config.yaml
model: "sound classifier"
time_shift_ms: 50
input: "log_mel"
targets: ["instrument"]
arch: "conformer"
head_dim: 16
layer_scale_init: 0.1
inner_norm: false
beta2: 0.99
batch_size: 128
Rows from block 2 of a small sound classifier, named by matrix and row number. Rows with one number belong to one neuron. Each number is 128 + 24 x the weight over its row's rms, rounded and kept within 0 to 255. All counts start at 0.
After each neuron's rows are labels from the 100 clips, of 14976, where the neuron reaches its highest value: "lies over" is the class under the peak. Only what is clearly more common there than usual is listed. The data: synthesized solo parts of chorales (CocoChorales).
# fc1: first MLP up (model.blocks.2.ff1.fc1.weight, 576x192), inputs 0-95
# fc2: first MLP down (model.blocks.2.ff1.fc2.weight, 192x576, transposed), outputs 0-95

fc1.12 [165 114 127 125  93  90 124 151 152 120  76 140 103 128 115  84 123 126  98 135 100 101 130 154 135 161 187 113 141 122 145 113 103 153  67 137 133 137 151 133 138 113 137 118 119 171 110  98 105 138 153 123 158 146 105 134 135 134 146 118 156 112 119 120 162 171 137 153 104  95 118  99 142 133 134 157  91 152 124 136 116 154 163  73 122 133 105 121 136  93 149  89 145 158 158 153]
fc2.12 [140  96 151 113 169 115 118 133 156 157 167  98 181 126 111 169 126 148 135 117 169 116 148 115 120 112  97 120 110 140 146 147 131 116 141 157 103 157 151 157 122  82  96  98 119 115 126 136 140 131 113 132 161 134 117 144 132 129 115 162 116 180 147 176 107 135 150 113 117 139 110 120 162 127 111 148 116 123  99 132 120 117 113 128 101  97 158 150 154 139  91 189 122 109  87 123]
lies over: D#5

fc1.435 [121 119 141 157  77 176 143  95 114 131 130 150 140 138 119 109  81 131 127 137 161 151 119 136 120 107  90 127  93 143 103 126 183 157 118 140 109 152 130 127  96 143 156 104 121 159 141 195 129 185 112 121 138 117 139 164 128 107 103 139 171 129 133 117 108 108 118 132 134 113 106 121 136 120 107 109 136 111 100 126 107 100 104 160 156 116 148 148  90 138 145 121  80  85 156 111]
fc2.435 [105 130 138 116 153 160 149  97 151 105 138 155 123  88 122  94 142 100 100 142 124 169  99 137 172 127 155 150 131 115 113 134 181 117 169  41 137 114 126 139 151 130 114 110 141  95 125 133 108 133 153 137  95  73 166 129 132 129 102  96 117 140 107 124 141 105 164 138 118 129 127 109 159 123 148 142 127 128 124 162 135 117 111 123 119 142 124 115 131  86 134 157  91 144 143 117]
lies over: silence

fc1.559 [119 190 117 131 131 125 115 123 100 148 127 148 128 154 137  76 158 170 101 137 134 112 107 126 122  78 128 125 150  95 129 147 132 128 155 161  98 110 125 166 104 103 145 117 159 106 194 117  57 125 147  93 126 138 114 170  97 129 130 131 109 136 130 105 102 142 160 119 130 126  95 136 109 154 130 109 151 130 139 107 125 119 134 126 142 105 117 154 153 146 184 108 140 158  73 151]
fc2.559 [133 133 150 120 147 111 103 118 125 122 135 178 121 141 133 110  69  82 111 162  92 170 113 130 116 131  88 106 108 150 164 102 158 133 122  86  88 130 114 145 166  89 129 127  99 134 117 133 146 134 126 132  93 111 149 113  89  89 140 130 138 138  97 123 141 125 126 138 146  80 147 107 117 160 163 121 140 127 125 131 133 112 161 140 117 155 114 135 114 153 113 108  95  89 104 113]
lies over: E4; D#4

fc1.379 [186 130 130 123 111 155 148 150 162  98 107 146 134 151 116 178 152  77 145 100 171 143 150 156 144 145 138 128 106 128 115 118  79 155 117 115 143 127 165 131 139 107 149 116 121 157 125 123 103 144  99 103 116 106  98 114 148 163 106 102 128 141 146 115 164 153 134 105 102 151 139  94 126  97 143 115  88 164 153 162 162 179 103 130 150 159 168  88 177 143 155 150 140 148 144 153]
fc2.379 [114 122 141 111  94 145 152 144  99 114 130 111  98 166 143 187 135 165 124 142 161 132 108 124 109 140 162 123 118 131 167 177 140 117 139 157 136 140 148 105 154 159 159  87 124 160 147 131 109 153 125 135 119 120  90 145 134 180 145 127 111 121 111 134 163 133 114 126  52 120 154 122 147 121 153 113 145 143 107 149 117 133 114 125 130 123 118 144 153 113 136 139 102 164 137 182]
lies over: silence

fc1.465 [112 116 125 118  85 115  95 124 143 102 143 161 142 165 122 147 220  94 153 125 103 143 117 157 168 120 129 107 129 125  92 131 161 108 130 141 170 101 162 144 133 136 123 143 127 113 164 143 164 149 130 129 134  72 121  93 100 123 131  90  92 129 135 135 158 115 130 125 167 157 120 130 104 114  85 175 178 138 155 144 129 136 142 106  87 144 170 149 130 109 120 144 137 114 120 138]
fc2.465 [147 116 114 129 106 114 164 126 116 128 128 136 114 134 142 160 140 137 159 177 111 144 156 133  82 132  88 184 122 118 110 148 122  78 147 137  86 139 110  87  68 106 161 165 121 127 134 102  80 120 116 106 105 112 157 110 107 130 130  89 169 141 110 148 158 141 125 134 137 142 124 157 139 121 128 113 117 160 135 154 105 124 123  95 158 154 154 158 110 170 102 145 117 129 114 156]
lies over: F#3

fc1.259 [160 120 184 128 119 175 107 125 101 159 120 127 135 123 133 100 138  89 125 149 133 128 114 114 132 102 125 156 137 128 127 102  98 152 133 100 122 138 197 146 142 133 127 158 106 145  96 120 127 114 135 106 107 143  76 131 120 125 116 116 117 139 150 108 117 130 159 146 103 149  96 138  95 152 159  63 140 116 152 114 108 128 112 196 130  95  99 142 128 152 128 112 133 133  96 101]
fc2.259 [148 127 123 137 131 100 156 144 113 147 146 174 117 150 105 149 116 171 141 167 120 137 102 128 171  85 133 120 109 148  99 109 135 135 107 147 127 123 174 148 165 137 149 124 140  91 108 145  90 116  92 115 167 119 191 132 121 174 112 146 122 143 100 103 120 132  91 136  73 149 116 110 129 143 135 113 134 122 141 109 116 114 112 131 139 101 117 126 100 117 128 118 147 126 124  77]
lies over: E4; F4

fc1.393 [170 118 138 126 125 114 145  91 117 125  91  86 107 151 139 102 117 169  88 125 135 137 165 138  94 146 178 139  97 146 142 146 176 132 124  78  99 130 150 115 167 123 126 117 107 155 129  92 140 120 155 127 141 133 163 131 139 115 146  88 128 103 142 122  89 119 140 180 113 127 139 133 128 133 150 107 120  90 163 134 178 101 112 112 117 123 168 150 142  88 118 135 129 149 172 133]
fc2.393 [138 120 144 115 120  71 120 148 129 123 133 115 134 130 145 126 131 121 198 100 118 124 116 151 121 144 113 105  65 131 157 144  95 118 127 138 165  76 172 127 156  93  87 125 155 132 120 156 137  92 125 125 123 133 157 129 151 124 162 117 126 126 122 137 122 114 124  98  83 146 140 103 189 139 133 143 116 126 112 141 122 117 117 111 130  91 109 140 131 115 105 177 157 162 121 116]
lies over: F5

fc1.525 [132 128 151 157 125 125 139 132  90 115 136 156 153 140  99 106 178 115 141 103  94 131 141 130  95 115 110 145 128 152  97 145 129 129 107  91 145 137 160 137 126  96 184 129 146 160 164 133  80 116 122 106 109  98 116 123  73 116 101 115 143 114  93  98 163 150 131 107  85 127 124  75  93  88 134  88 140  84 120 164 115 114 156 143 138 157 133 143  98 129 141 155 161 133 138 124]
fc2.525 [160 111 122 130 117 121 119 135 121 118 117 118 122 121 111 154 122 120 157 149  62 125 118 161 152 106 114 169 115 142  70 128 161 125 138 123 148 151 156  99 101 117 167 137 148 126 152 142  79 117  98 164 130 107 187 125 134 207 116 118 165 116 174 165 119 144 173 104 117 153 132  87 139 108  92 106 135  91 106 169 115 173 139 141 151 180 127 133 135 114 120 134 161 134 113 156]
lies over: F#3; G3

fc1.388 [128  89 121 156 126 111  97 119 105  93 105 151 174 142 128 109 183 103 118  99 114 134  94 138 145 150 131 170 138 130 122 139  96 150 155 139 164 125 113 126 154 167 120 178  96 126 134 130 110 108 118  98 101 162 155 103 119 111 117  85 145  78 106 105 166 111 123 126 160 111 139 116 117 105 160 117 103 118 120 130 130 117 134 126 131 165 125 125 144 119 128 124 172 143 137 124]
fc2.388 [160 123 156 119 136 161 119 154 128 125  85 105 118 127 127 105 146 156 134 162 105 110 150 162 121  86 118 125 194 108 162  96 129 166 122 126 165 113 144 127 145  84 122 122  81 151 116 116 100 103 167 178 126  92 146 125  99 203 121 118 132 134 126 113 110 111  91 130  96 159 152 122 158 167 114 112 141 135 135 160 147 124 117 127 121 147 115 112 121  96  95 171 150 155 139 126]
lies over: A#4; A4

fc1.482 [103 114 148  86 113 157 135  54 130  91 120 152 126 129 116 117  83 133 168 132 107 140 134 114 137  87 136 113 140 120 130 101 107 162 136 144 174 145 132 135 130 106 117 122 125 109 157 169 117 124 185 126 139 128 126 135  89 173 123 142 123  82 132 117 131 148  99 134 112 115 124 128 107 140 110 114 152  78  75 133 139 155 128  78 110 201 149 132 108 138 133 164 145 128 150 110]
fc2.482 [126 145 165 121 114 143 122 111 147 154 132 123 143 167 169 122 170 129 106 108 167 127 102  99 134 104  92 109 108 123 125 101 215 139 124  90 118 125 143 102  85 105 129 174 137 105 131 129 116 157 117 128 133  91 103 139 114  74 110 139 110 132 184 143 108 137  97 109 174 109 146 103  92  96 138 109 148 113  85 128 149 133 116 142  92  76 132 140 133 157 133 168 144 145 109 133]
lies over: D4; D#4

fc1.192 [145 102 164  77 138 147 130 144  87 142 166 124 138 137 145 142 122 132 142 102 116 130 108 108 143 142  95  80  95 149 135 168 145 161 152 170 129 101 131 128 174 177 132 143  85 105 101 106 126 142 131 116 119 143 129 144 118 185  87 133 104 130 138  97 109 121 120 157 105 144 143  98 102 117 133 127 154 131 137 119 137 159 133 163 141 117 130 118 180 115  77 122 130 112 123  90]
fc2.192 [134  98 135 158 161 126 169 119 106 139 120 148 129 133 146 133 135 131 110 162 214 121 155 155 172 105 141 100 175 178 180 146 128 135 178 130 132 136 122 113 144 147 113 131 100 105 100 122 147 146 158 136 150 135 104 131 124  97 130 147 133  96  99 138 171 129 100 144 112 137 108  85 109 110 158 140 131 143 165 102 141 115 108 124 119 114 151 150 113 119 121 123 159 111 114 133]
lies over: A#4; C#5

fc1.534 [ 89 128 116 118 165 112 129 127 174  96 125 114 132 117 112 159 103 121 107 143 109 146  95 170 145 105 113 160 127 110 103 119 136 147 110 108 145 144 149 194  93 131  67  99  99 152 169 150 139 137  96 161 119 138 172 139 121 117 160 131 115  97 111 102 110 103 114 133 134 112 171 119 150 153  89  79 101 114 135 102 117 105 138  92 149 153 165 212 107 102 106 143  94  87 131 135]
fc2.534 [124 152 145 148 118 137 114 155 145 136  92  98 139 132 177 106 143 144 147  87 136 105 150 131 122  80 159 149 132 125 126 134 120 171 123 136 134 133  91 152 131  90 135 110 170 157 114 171  89 136  99 143 161 150 108 127 110 127 127  95 142 135 186 169 122 106 101  97 132 111 115 125 116 120 141 130 112 114 115 148  86  93 148 115 145  95 124  58 124 100 103  53 164 131 126 173]
lies over: A#5; G5

fc1.323 [ 94 128 135 122 131 119 139 105 123 113 118 156 110 174 115 164 138 131 127 147 134 127 142 135 103 129  99 115 141 110 144 173  95 122 131 119  74  99 127 119 100 174 137 151 161 162 108 105 107 105 120  90 110 112 151 131 148 131 120 135 115 114 126 126 111 102 121 147  99 120 103 102 126 150 164 101 140 126 176 161 146 160 119 152 116 154 130  92 146 120 114  89 131 120 127 138]
fc2.323 [125 120 120 145  79 150 146 134 108 136 101 112 130 153 142 149 141 134 144 127 186  99 121 152  89 117  84 160 131 137 170  75 122 110  79 140 112 139 132 122 117 136 100 144  97 151 145 126 133 153  79 106 129 157 147  88 139 149 108 140 136 142  73 141 153 130 104 166 127 124 125 167 167 121 165 127 136  94 104  99 162 124 128 151 123 127 122 112 131 118 130 116 107 114 110 137]
lies over: A#4; A4

fc1.454 [118 147 100  67 124 117 156 153  91 137  95 145 115 168 137 120 121 155 114 114 115 124 122 142 144 125 107 137 137 107 134 144 126 182 137 161 145 200 148 148 144 100 125 104 120  95  96 129 105 149 143 136 126 157 116 146 107 101 112 118  85  85  95 145 164 137 144 114 154 120 139 144 144 112 124 132 133 123 108 132 107 163 133 123 116 160 141 137 142 139  95 123 113 118 125 132]
fc2.454 [135 107 135 133  94  96 101 160 130 135  97 134  99 158 109 117 147 144  92 126 162  99 138 111 189 120 111 138  59 116  95 165 107 108 186 139 138 157 116 147 103 118 137 156 114 110 100 133 112 116 109  95 137 123 103 102  82 115 122 134 120 141 108 148 136 164 157 150 183 130 133 130 146 120 116 163 119 123 114 192 111 115 143 117 130 142 127 120 106 136 154 123 116  90 179 119]
lies over: D4; D#4

fc1.441 [129 136 168 106 142 101 127 129 109 123 133 161 127 144 161 128 117 144 152 106 110 147 136 122 111 137 151 120 138 138  83 137 117  91 155 124 110 124 131  81 163 130 173 113 130 116 115  96 122 153 134 107  96 139  83 137 155 167 141 176 148 123 148 168 137 104  96 133 182 138 157 148 109  93 122 124 137 146  64 116 171 122 160 132 145 119 141 106 116 168 131 125 155 122 102 128]
fc2.441 [143 122 133 163 133 122 158 130 164 150 155 156 163 139 115 170 144 113 150  73 119 119 133 100 131 147 173 120 170 119 111 127  85  75  88 138 130  87 138 133  94 211 142 120 110 150 109 106 118 120 170 160 182 178  97  99 133 130 128 108 163 121 104 162 109 166  95 154  84 122 137 121 146 142 129 138 149 132  88 125 124 137 136 161 101  83 131 151 154 123 132 139 129 122 122 155]
lies over: D#5

fc1.81 [163 149 145  99  91 141 117 158 139 107 117 175 117 133 106 136 137 125 164 141 208  98 120 151 119 130 110  81 103 147 150 124  88 113 133 122 168 147 144 126 113 181 164 137 139 116 106 131 147 176 133 106 117 139 119 128 158 152  99 129 104 135 125 128 192 155 142 100 122 134 129 143 148 112 145 112 170 127 152 144 112 133 114  74 151 123 124 108 133 107 119 110 146 120 115 157]
fc2.81 [125 150 128 141 141 122 127 117 124 112 164 165  99 143 180 126 129 147 170 172 200  98 147 146 140 120  92  93 100 134 142 122 135 126 127 139 141 123 132 127 105 164 159 132 129 150 146 139 151 133 120  62 112 131 108 129 125 149  89 109 133 159 127 131 154 123  88 150 136 147 120 184 130 111 155 124 138 155  95 181 125 120 118  98 113 136 129 172 146 150 121 106 146 150 132 148]
lies over: D4

fc1.361 [160 127  96 151 101 134 127 150  85 117 140 110 154 141 132 117 130  65 123 161 126 107 107 137 142 128 116 117 167 173 117 117 135 152 145 127 140 174 117 135 128 160 115 155 117 126  98 144 151 102 104 127 123 146 125 136 126 176 127 126 124 109 108 129 130 124 139 122 130 162 127 101 123 126 148  95 123 102 113 117 123 112 102 121  89 129 144  93 101 147 104 130 122 136 125 149]
fc2.361 [125 116 120 130 135 127 103 139 119 111 113 169 137  90 128 140 137 126  96 163 129 113  88 116 113  81 122 140 148 115 160  73 138  90 150 148 135 124 168 161 137 168 111 184 147 127 132 160 155 134 184 153  62 160 142 180  95 145 173 107 143 144 142 109 140 114 119 124 172  98 123 107 112 106 121 128 149 100 127 126 152 131 126 135 110 141 116 119 111  94 118 127 141 151 131 111]
lies over: A#4; B4

fc1.491 [129 138 121 110 147 141 149 124 131 131 120 160 136 147 133  91 155 160 148 145 105  93 136 136 143 101 142 115 131 124 145 126 127 139 124 119 143 129 118 119 113 110 140 114 122 158 106 126  80 119 157 117 119 173 164 159  98 147 116 126 129 123  93 150 149 104  83 116 139 125 119 143 103 108 146 177 139  95 110 127 160 138 153 133 105 155 119 118 138 151 139 121 108 150 102  95]
fc2.491 [150 154 120 134 101 101 124 113 126 138 126 128 119 173 136  92 135 104  83  78 127 133 124 163 136 109 136 146 191 117 128 132 117 130 140 126 132 105 141 138  78 168 107 105 143 114 177 135  95 122 118 156 145 111 107 112 103 139 121 127  88 105  74  69 125 152  89 111 175 130 126 117 183 132 133 111 105 117 116 123 133 116 146 137 157 115 130 138 129 116 139 106 151 110 149 144]
lies over: D#5

fc1.414 [148 131 126 131  87 117 183 146 160 120 121 154 138 104 117 158 199 133  93 127 159 136 169 113 152 102 141 131  87 116  82 137 124 132 138  98 126  75 136 148 156 133 148  97 105 118 146  93  69 135 122 109 138 106 137  84 121 115 106 129 133 144  70 151 175 161 145 130 151  99 140  78 119 122 145 112  94 154 120 134 156 151 169 101 147 161 176 149 151 132 149 159  86 120 123 168]
fc2.414 [146 118 148 152 108 133 141 163 113 107  81 169 147 139 143 184 143 164  89 176 136 126 166 152 136 143 138 131 142 117 126 158 122 114 133 158 146 110  93 125 103 105 143 140 138 154 122 145 119 149 161 131  95 125 126 139 135 150 141 142 129 119 110 133 122 113 113 137  97  96 126 139  99 105 147 134 165 124 153 133 155 118 146  95 148 124 135 108 139 184 122 132 139 130 129 174]
lies over: silence

fc1.140 [183 106 189 105 113 132 126 141 135 121 115 180 129 100 106 144 163 124 131 147 182 134 127 161 132 146 146  62  64 113 134 158 103 143 129 107 159 154 150 138  85 151 141  72 126 150 131 143 115 151 126 110 138 136  98 100 159 141 123  62 142 122 126 133 175 160 133 124 126 109 131  80 142 113 133 106 132 193 128 167 157 143 107 119 170 155 147  89 142  97 130 138 131 137 117 157]
fc2.140 [129 114 138 127 112 134 137 168 130 146 146 164 125 147 110 166 119 119 140 159 157 157 134 112 138 109 151 137 132 141 140 135  89 138  97 131 103 167 121 143 131 182 160  95 151 110 134 130 137 129 103 100 133 146 104 124 159 105 133 101 120 163 113 144 154 114 122 103  61 130 107 180 138 107 114 131 143 147 151 153 114 136 115 133 129 130 119 120 156 130  75 109 141 184 124 144]
lies over: silence

fc1.413 [148 163 155 158  95 132 139 143  81  99 129 147 150 118 148 176 111 113 129  96 141 149 168 150 143 107  94 148 133 138 140 136 128 149  85 130 138 129 108 144 100 115 101 120 129 159 124 104 151 109 149 135 126 130 122 154  96 129 147  90 101  86 126 160 120 150 163 106 148 118  95 143 172 128 125  94 121 183 134 153 108 133 148 122 139 137 117 122 134  97 133 122 138 108  95 118]
fc2.413 [118 106 110 100 130 144 141 103 125  87 163 105 164 145 147 121  95 148 136 120 151 160 142 148 111 130 105 103  92 150 117 148 113 121 124 189 142 124 124 137 192 144 106 139  66  94 107 101 178 136 135 139 171 129 118 120 113 123 108 142 122 138 118 119 148 134 188 124 146 161 123 128 128 149 131 146 197 129 148  99 141 150 147 115 123 101 128 133 107  66  88 189 114 109 127  99]
lies over: D4

fc1.5 [140 128 104 117 128 145 151 129 146 133  92 125  70 126 119 116 156 155 117 125 145 133 112 127 182 154 125 144 171 135 118 114 101 113 155  43 149  89 137 141  89 130 128 130  95 140 120 122 129 160 144 120 179 128 157 117 118 146  92  96 153 137 114 114 159 109 110 160 131 142 100 136 104 111 180 140 113 114 104 149 126 112 110 115  88 127 170  85 126 143 118 107 106 136 140 133]
fc2.5 [111 123 119 104 146 135 127 135 115 140 132 155 141 114 102 138 151 113  72  81 119 122 139 141 169 139 143 112  93 137 100  97 100 123 120 116 140  82 101 128 117 163 134  94 173  90 116 104 154 146 147 141 154  73 129 147 108 171 139 123 141 147 161 105 107 158 106 120 134 122 134 125 136 141 127 107 117 112  85 142 173 103  92 144 137 130 143 134 117 102 183 140 161 166 115 143]
lies over: D#5

fc1.64 [113 165  98 149 136 111 138 196 123 134 138 173 156 109 104 142 112 129  96 168 123 121 136 137 110 123 128 133 153 117 159 117  82 134 137 126  85 173 128 130  94 168  88 118 137 145 125 128 164 161  60 151 127 152 120  99 159 127 109 141 149  91 133 181 132 127 187 128 143 167 113 116 147 175 140 137 121 120 103 129 108 109  95 109 148 132 120 118 128 107 171 148 129 109 161 115]
fc2.64 [116 143  81 127 147 107 106 134  97 103 136 126 127 142 131 117  79 124 140 158  86 131  95 112 156 117 122 132 196 144 159 148 111 121 117 107  71 105 137 163 153 127 128  87 157 131 109 105 149 153 113  89 140 141 149 151 119 120  85 131 135  98 150 122 156 124 130 129 189 129  91 129 128 143  99  85 120 125 129 147 125  96 131 106 100 173 120 124 138 119 148 157 124 117 108 116]
lies over: A4

fc1.86 [115 108 126 119 122 114 145 102 145  96 145 102 126  62 115 108  99 136 141 134 121  98 139 125 155 150 132 162 148 120  98 112 147 123  87 118 151 120 125 163 112 129 159 106 139 153 187 133 133 131 142 130 152 149 183 134 112 158  99  93 153 123 133 110 145  72  74 136 143 108  87 134 114 111 135 118 108  96 117 168 110 100 159  97 108 128 147 146 126 102 103 122 135 106 135 128]
fc2.86 [129 132 117 102 127 132  99 127 175 129 138 146 112 112  99 106 123 123 142 125 116 108 110 133 111  84 161 127 121 125 122 105 150 148  92 158 174 119 121 180  91 118  87 184 147 110 167 137 162 109 110 125 144 136 107 151 165 137 161 141 151 136 211 101 116 114 152 122 191  99 131  80 103 161 101 122 115 103 116 144 127 150 142 154 136 148 109  91 129 142 123 147 143 131 125 149]
lies over: A#5; A5

fc1.318 [128  99 113 136 122  94 149  96 106  68 132 117  86 110 137 137 117  80 176 147  61 111  97 138 134  95 140 112 123 123 105 165 139 120 116 150  93 139 127  97 134 151 114 106  98 120 124 120 190 104 135 105 114 102 136 136 136 119 156 131 166 133 143 117 103 103 136 116  71 137 151 127 144 123 116 147  95 143 128 149 118 163 113 137 144 149 142 121 126  98 135  69 163 113 185 166]
fc2.318 [107 130 132 155 181 118 130 159 106 138 114 143 127 137  91 163 136 167 123  80  98 140 125 112 128 131 113 137 124 123 145 155 134 117 112 118 145 145 125 136 118 138 136 118  60  87 110 132 151 144 103 176 142 105 116  96 119 153  97 102 109 156 124 153 133 125 167 148 107 141 118 126 149  99 125 121 134 100 106  76  82 131 131 113 131 125 115 194 128 165 149 115 122 126 172 124]
lies over: E4

fc1.304 [140  95 119 167  94 103 127 131 112 114 128 146 114 142 137 146  98 125 115  96 130 128 126 150  94 165 127 133 104 111 141 155  84 148  70 122 136 129  96 124 125 135 113 138 165 102 180 120 156 112 142 137 178 134 149 132 102  87 182  93 146 103 148 161 121 168 131  92 105 118 128 147 153 116  76 118 143 137 131 157 115 122 194 116  84 121 118 135  79  87 137 146 103 122 154 144]
fc2.304 [134 118 132  82 180 134 120 126 139 142 142 115 134 105 152 114 173  93 104 155 128 143 152 130 156  78 137 150 136 135 113 110 133 141 139  87 110  89 132 109 112  97 123 160 168 129 157 103 124 103 151  61 107 122 178 138 141 148 137 131 158 121 135 130  94 130 101 143 192 125 137  98 169 142 104 134 135  93 105 163 103 145 162 128 139 127  94 108 121 112 133 165 115  98 149 140]
lies over: A#5

fc1.489 [115 130 122 115 143 149 111 149 135 138 154 151 114 125 125 109 153 115 143 154 138 136 170 128 121 128  84  56 103 144 148 139  58 124 152 128 165 159 159 134 109 139 169 133  99 133 108 151 135 134 151 100 161 155 127 112 122 130  97  83 122 123  94 120 129 127 149  86 119 130 149 137 103 126 126 121 136 148 162 157 105 123 127  89 153  99 125 146 148 129 112 132 204 118 133 103]
fc2.489 [144 150 151 127 144 132 116 125 118  95 144 154 131 138 100 109 133 150 128 142 168 112  80 143 113  96 115 162 119 115 108 111 149 114 132 147 145 130 123  69 143 163 131 105 102 116 148 137 121 139 150  87 139 139 167 148 129 156 107 124 125 135 166 128 143 140 124 117 123 129 126  59 125  99 132 125 116 122 107 120 143 151  97 125 121 135 129 150 130 170 112 125 120 155 125 117]
lies over: D4

fc1.487 [124  94 107 156 121  80  90 129 109 137 168 150 111  97 115 101 118 116  97 135 100 112 126 143 116  74  78 118 149 132 146 117 148 114  95 126  91 119 131  87 143 134 130 142 117 118 148 131  97 127 116 100 154 133 119  99 158 141 120 108 170 142  95 204 101 163 143 114 157 139 121 138 114 135 154 153 129 118 120 168 174 137 150 101 138 132 119 140 129 127 153 105 106 121 144 114]
fc2.487 [136 138 130 122 139 129 121 121 118 151 123 150 118 140 142 119 150 121 105 180  59 127 123 121  69 162 114 108 164 124 229 112 141 137 110  90 165 151 130 143  68 176 137 118 161 170 120 111 102 120 116 121 111 175 160 122 144  84 128 137 161 119 107 130 150 135 159 152 145 118 108 103 145 132 113 125 128 100 105 151 118 131 159 147 140 148 135 137 133 128 144  57 101 159 124  91]
lies over: A4

fc1.90 [110 117 170 106 128  65 105  90 129  99 119 173 158 119 116  72  85 143 127  94 123  95 137 145 181 121 117 121 155 115 102 178 152  80 129  89 125 131 159 150  96 167 147  96 142 144 139 167 119 147 120 144 149 129 193 136 118 110 118 103 160 118 142 144 136  89 118 145 105 132  95 121 127 137  80 142 132 113 125 171  83 124 151 117 111 119 128 146 140 131  78 101 169 120 126 129]
fc2.90 [112 149 120 132 114 169 136 117 128 178 125 167 132 115 108  87 169 117 105 134 119 112  99 136  82 121 114 128 121 129 177 116 121 147 102 143 187  90 109  99 116 126 133  91 114  89 124 100 152  88 113 164 148 164 131 118 186 112 102 118 117 134 194 129  84 167 132 166 135 102  93 119 109 161 126 152 124 126  98 141 113 131 137 123 145 125  92 143 117  84 151 101 118 113 161 121]
lies over: A#5; A5

fc1.129 [129  91 110 157 129 123 113  95 128 112 144 159 139 138  99 116  88  86 143 134  94 119 142 111 150 158 122 119 110 130 165 142 115 158 134 138 161 153 115 138  53 137  78 155 115 120 172 131 125  85 126 139 129  88 180 144 114  97 130 119 136 121 108 103 148 121 125 113 107 114 109 142 121 123 178 100 139 116 141 120 124 115 130 158 137 106  92 136 122 149 197 140 108 121 121  89]
fc2.129 [143 120 132 134 166 128 121 126 144 130 121 136 128 112 158 138 126 126 120 143  80 101  93 145  89 108 127 119 150 113  94  81 154 133 113 131 134 109 137 112 122  86 145 164  90 150 105 158 120 147 138 141 156 109 171 125 104 186 163  96 142 112 160 148 111  90 100 131 176 118 123 121 168 131 149 142 139 151 141 141 152 137 143 112 142 130 117 137 118  81 122 141 128 145 153  94]
lies over: A#5

fc1.431 [128 183 108 113 115 152 133 125 152 137 122 113 119 148 107 142 136 100 125 177 135  91 137 116 124 193 137 118 130 159 110 151 144 153 139 164  96 105 114 124 139 122 189 180 145 125 118 123 121 121 153 157 103 135 108 120 124 127 121  92 144 132 127 105 119 113 134 130 120 110 129 131 135 159 126 132 194 107 145 137  95 156 154  73 131 117 168 132 131 100 104 138 110 109 120 135]
fc2.431 [ 99 132 154 133 102 138 159 102 137 153 129  74 172 121 125  56 155  81 109  47 100 165 126 117 201 150 125 139  81 133 161 144  99 119 138 130 176 171 127 101 104 160 107 140 172 103 118 101 101 125 143 132 141 132 131 106 104  74 149 138 125 113 134 138 145 132 136 139 161 134 129 153 136 117 165 117 122 122  99 166  95 124 143 124 119 142 144 122 136 159 134  83 144 110 102  93]
lies over: F5; F#4

fc1.511 [ 90 139 135 133 125  88 121 115 102  95 130 114 119 102 105 146 150 101 135 124 113 125 128 116 174 134 147 118 129 135 115 157  88 109 150  97 139 110 158 114 124 162 106 139 130 147 111 130 186 131 143 126  97 131 159 126 140 103 114 165 118 132 158 132 133 142 136 122 110 103 132  94 112 116 107 162 114 171 143 117 123 133 160  78 123 104 179 146 122 156 139 112 150 156 131  98]
fc2.511 [133 124 132 107 144 102 122  78 128 178 121 137 128 146 143 152 164 136 124 131 150 120 139 139  93 161 152 152 165 111 122 161 107 143 111 119 121 166  93 140  98 143 126  50  82 158 141 108 134 150 130 120 177 143 116 115 144  89 120 103  98  99 134 122 120 179 122 134  87 165 136 145 109 124 133 117 119 141 159  96 121 150 127 106 129 104 128 130 120 154 145 120 143 173 153 105]
lies over: A#5; A5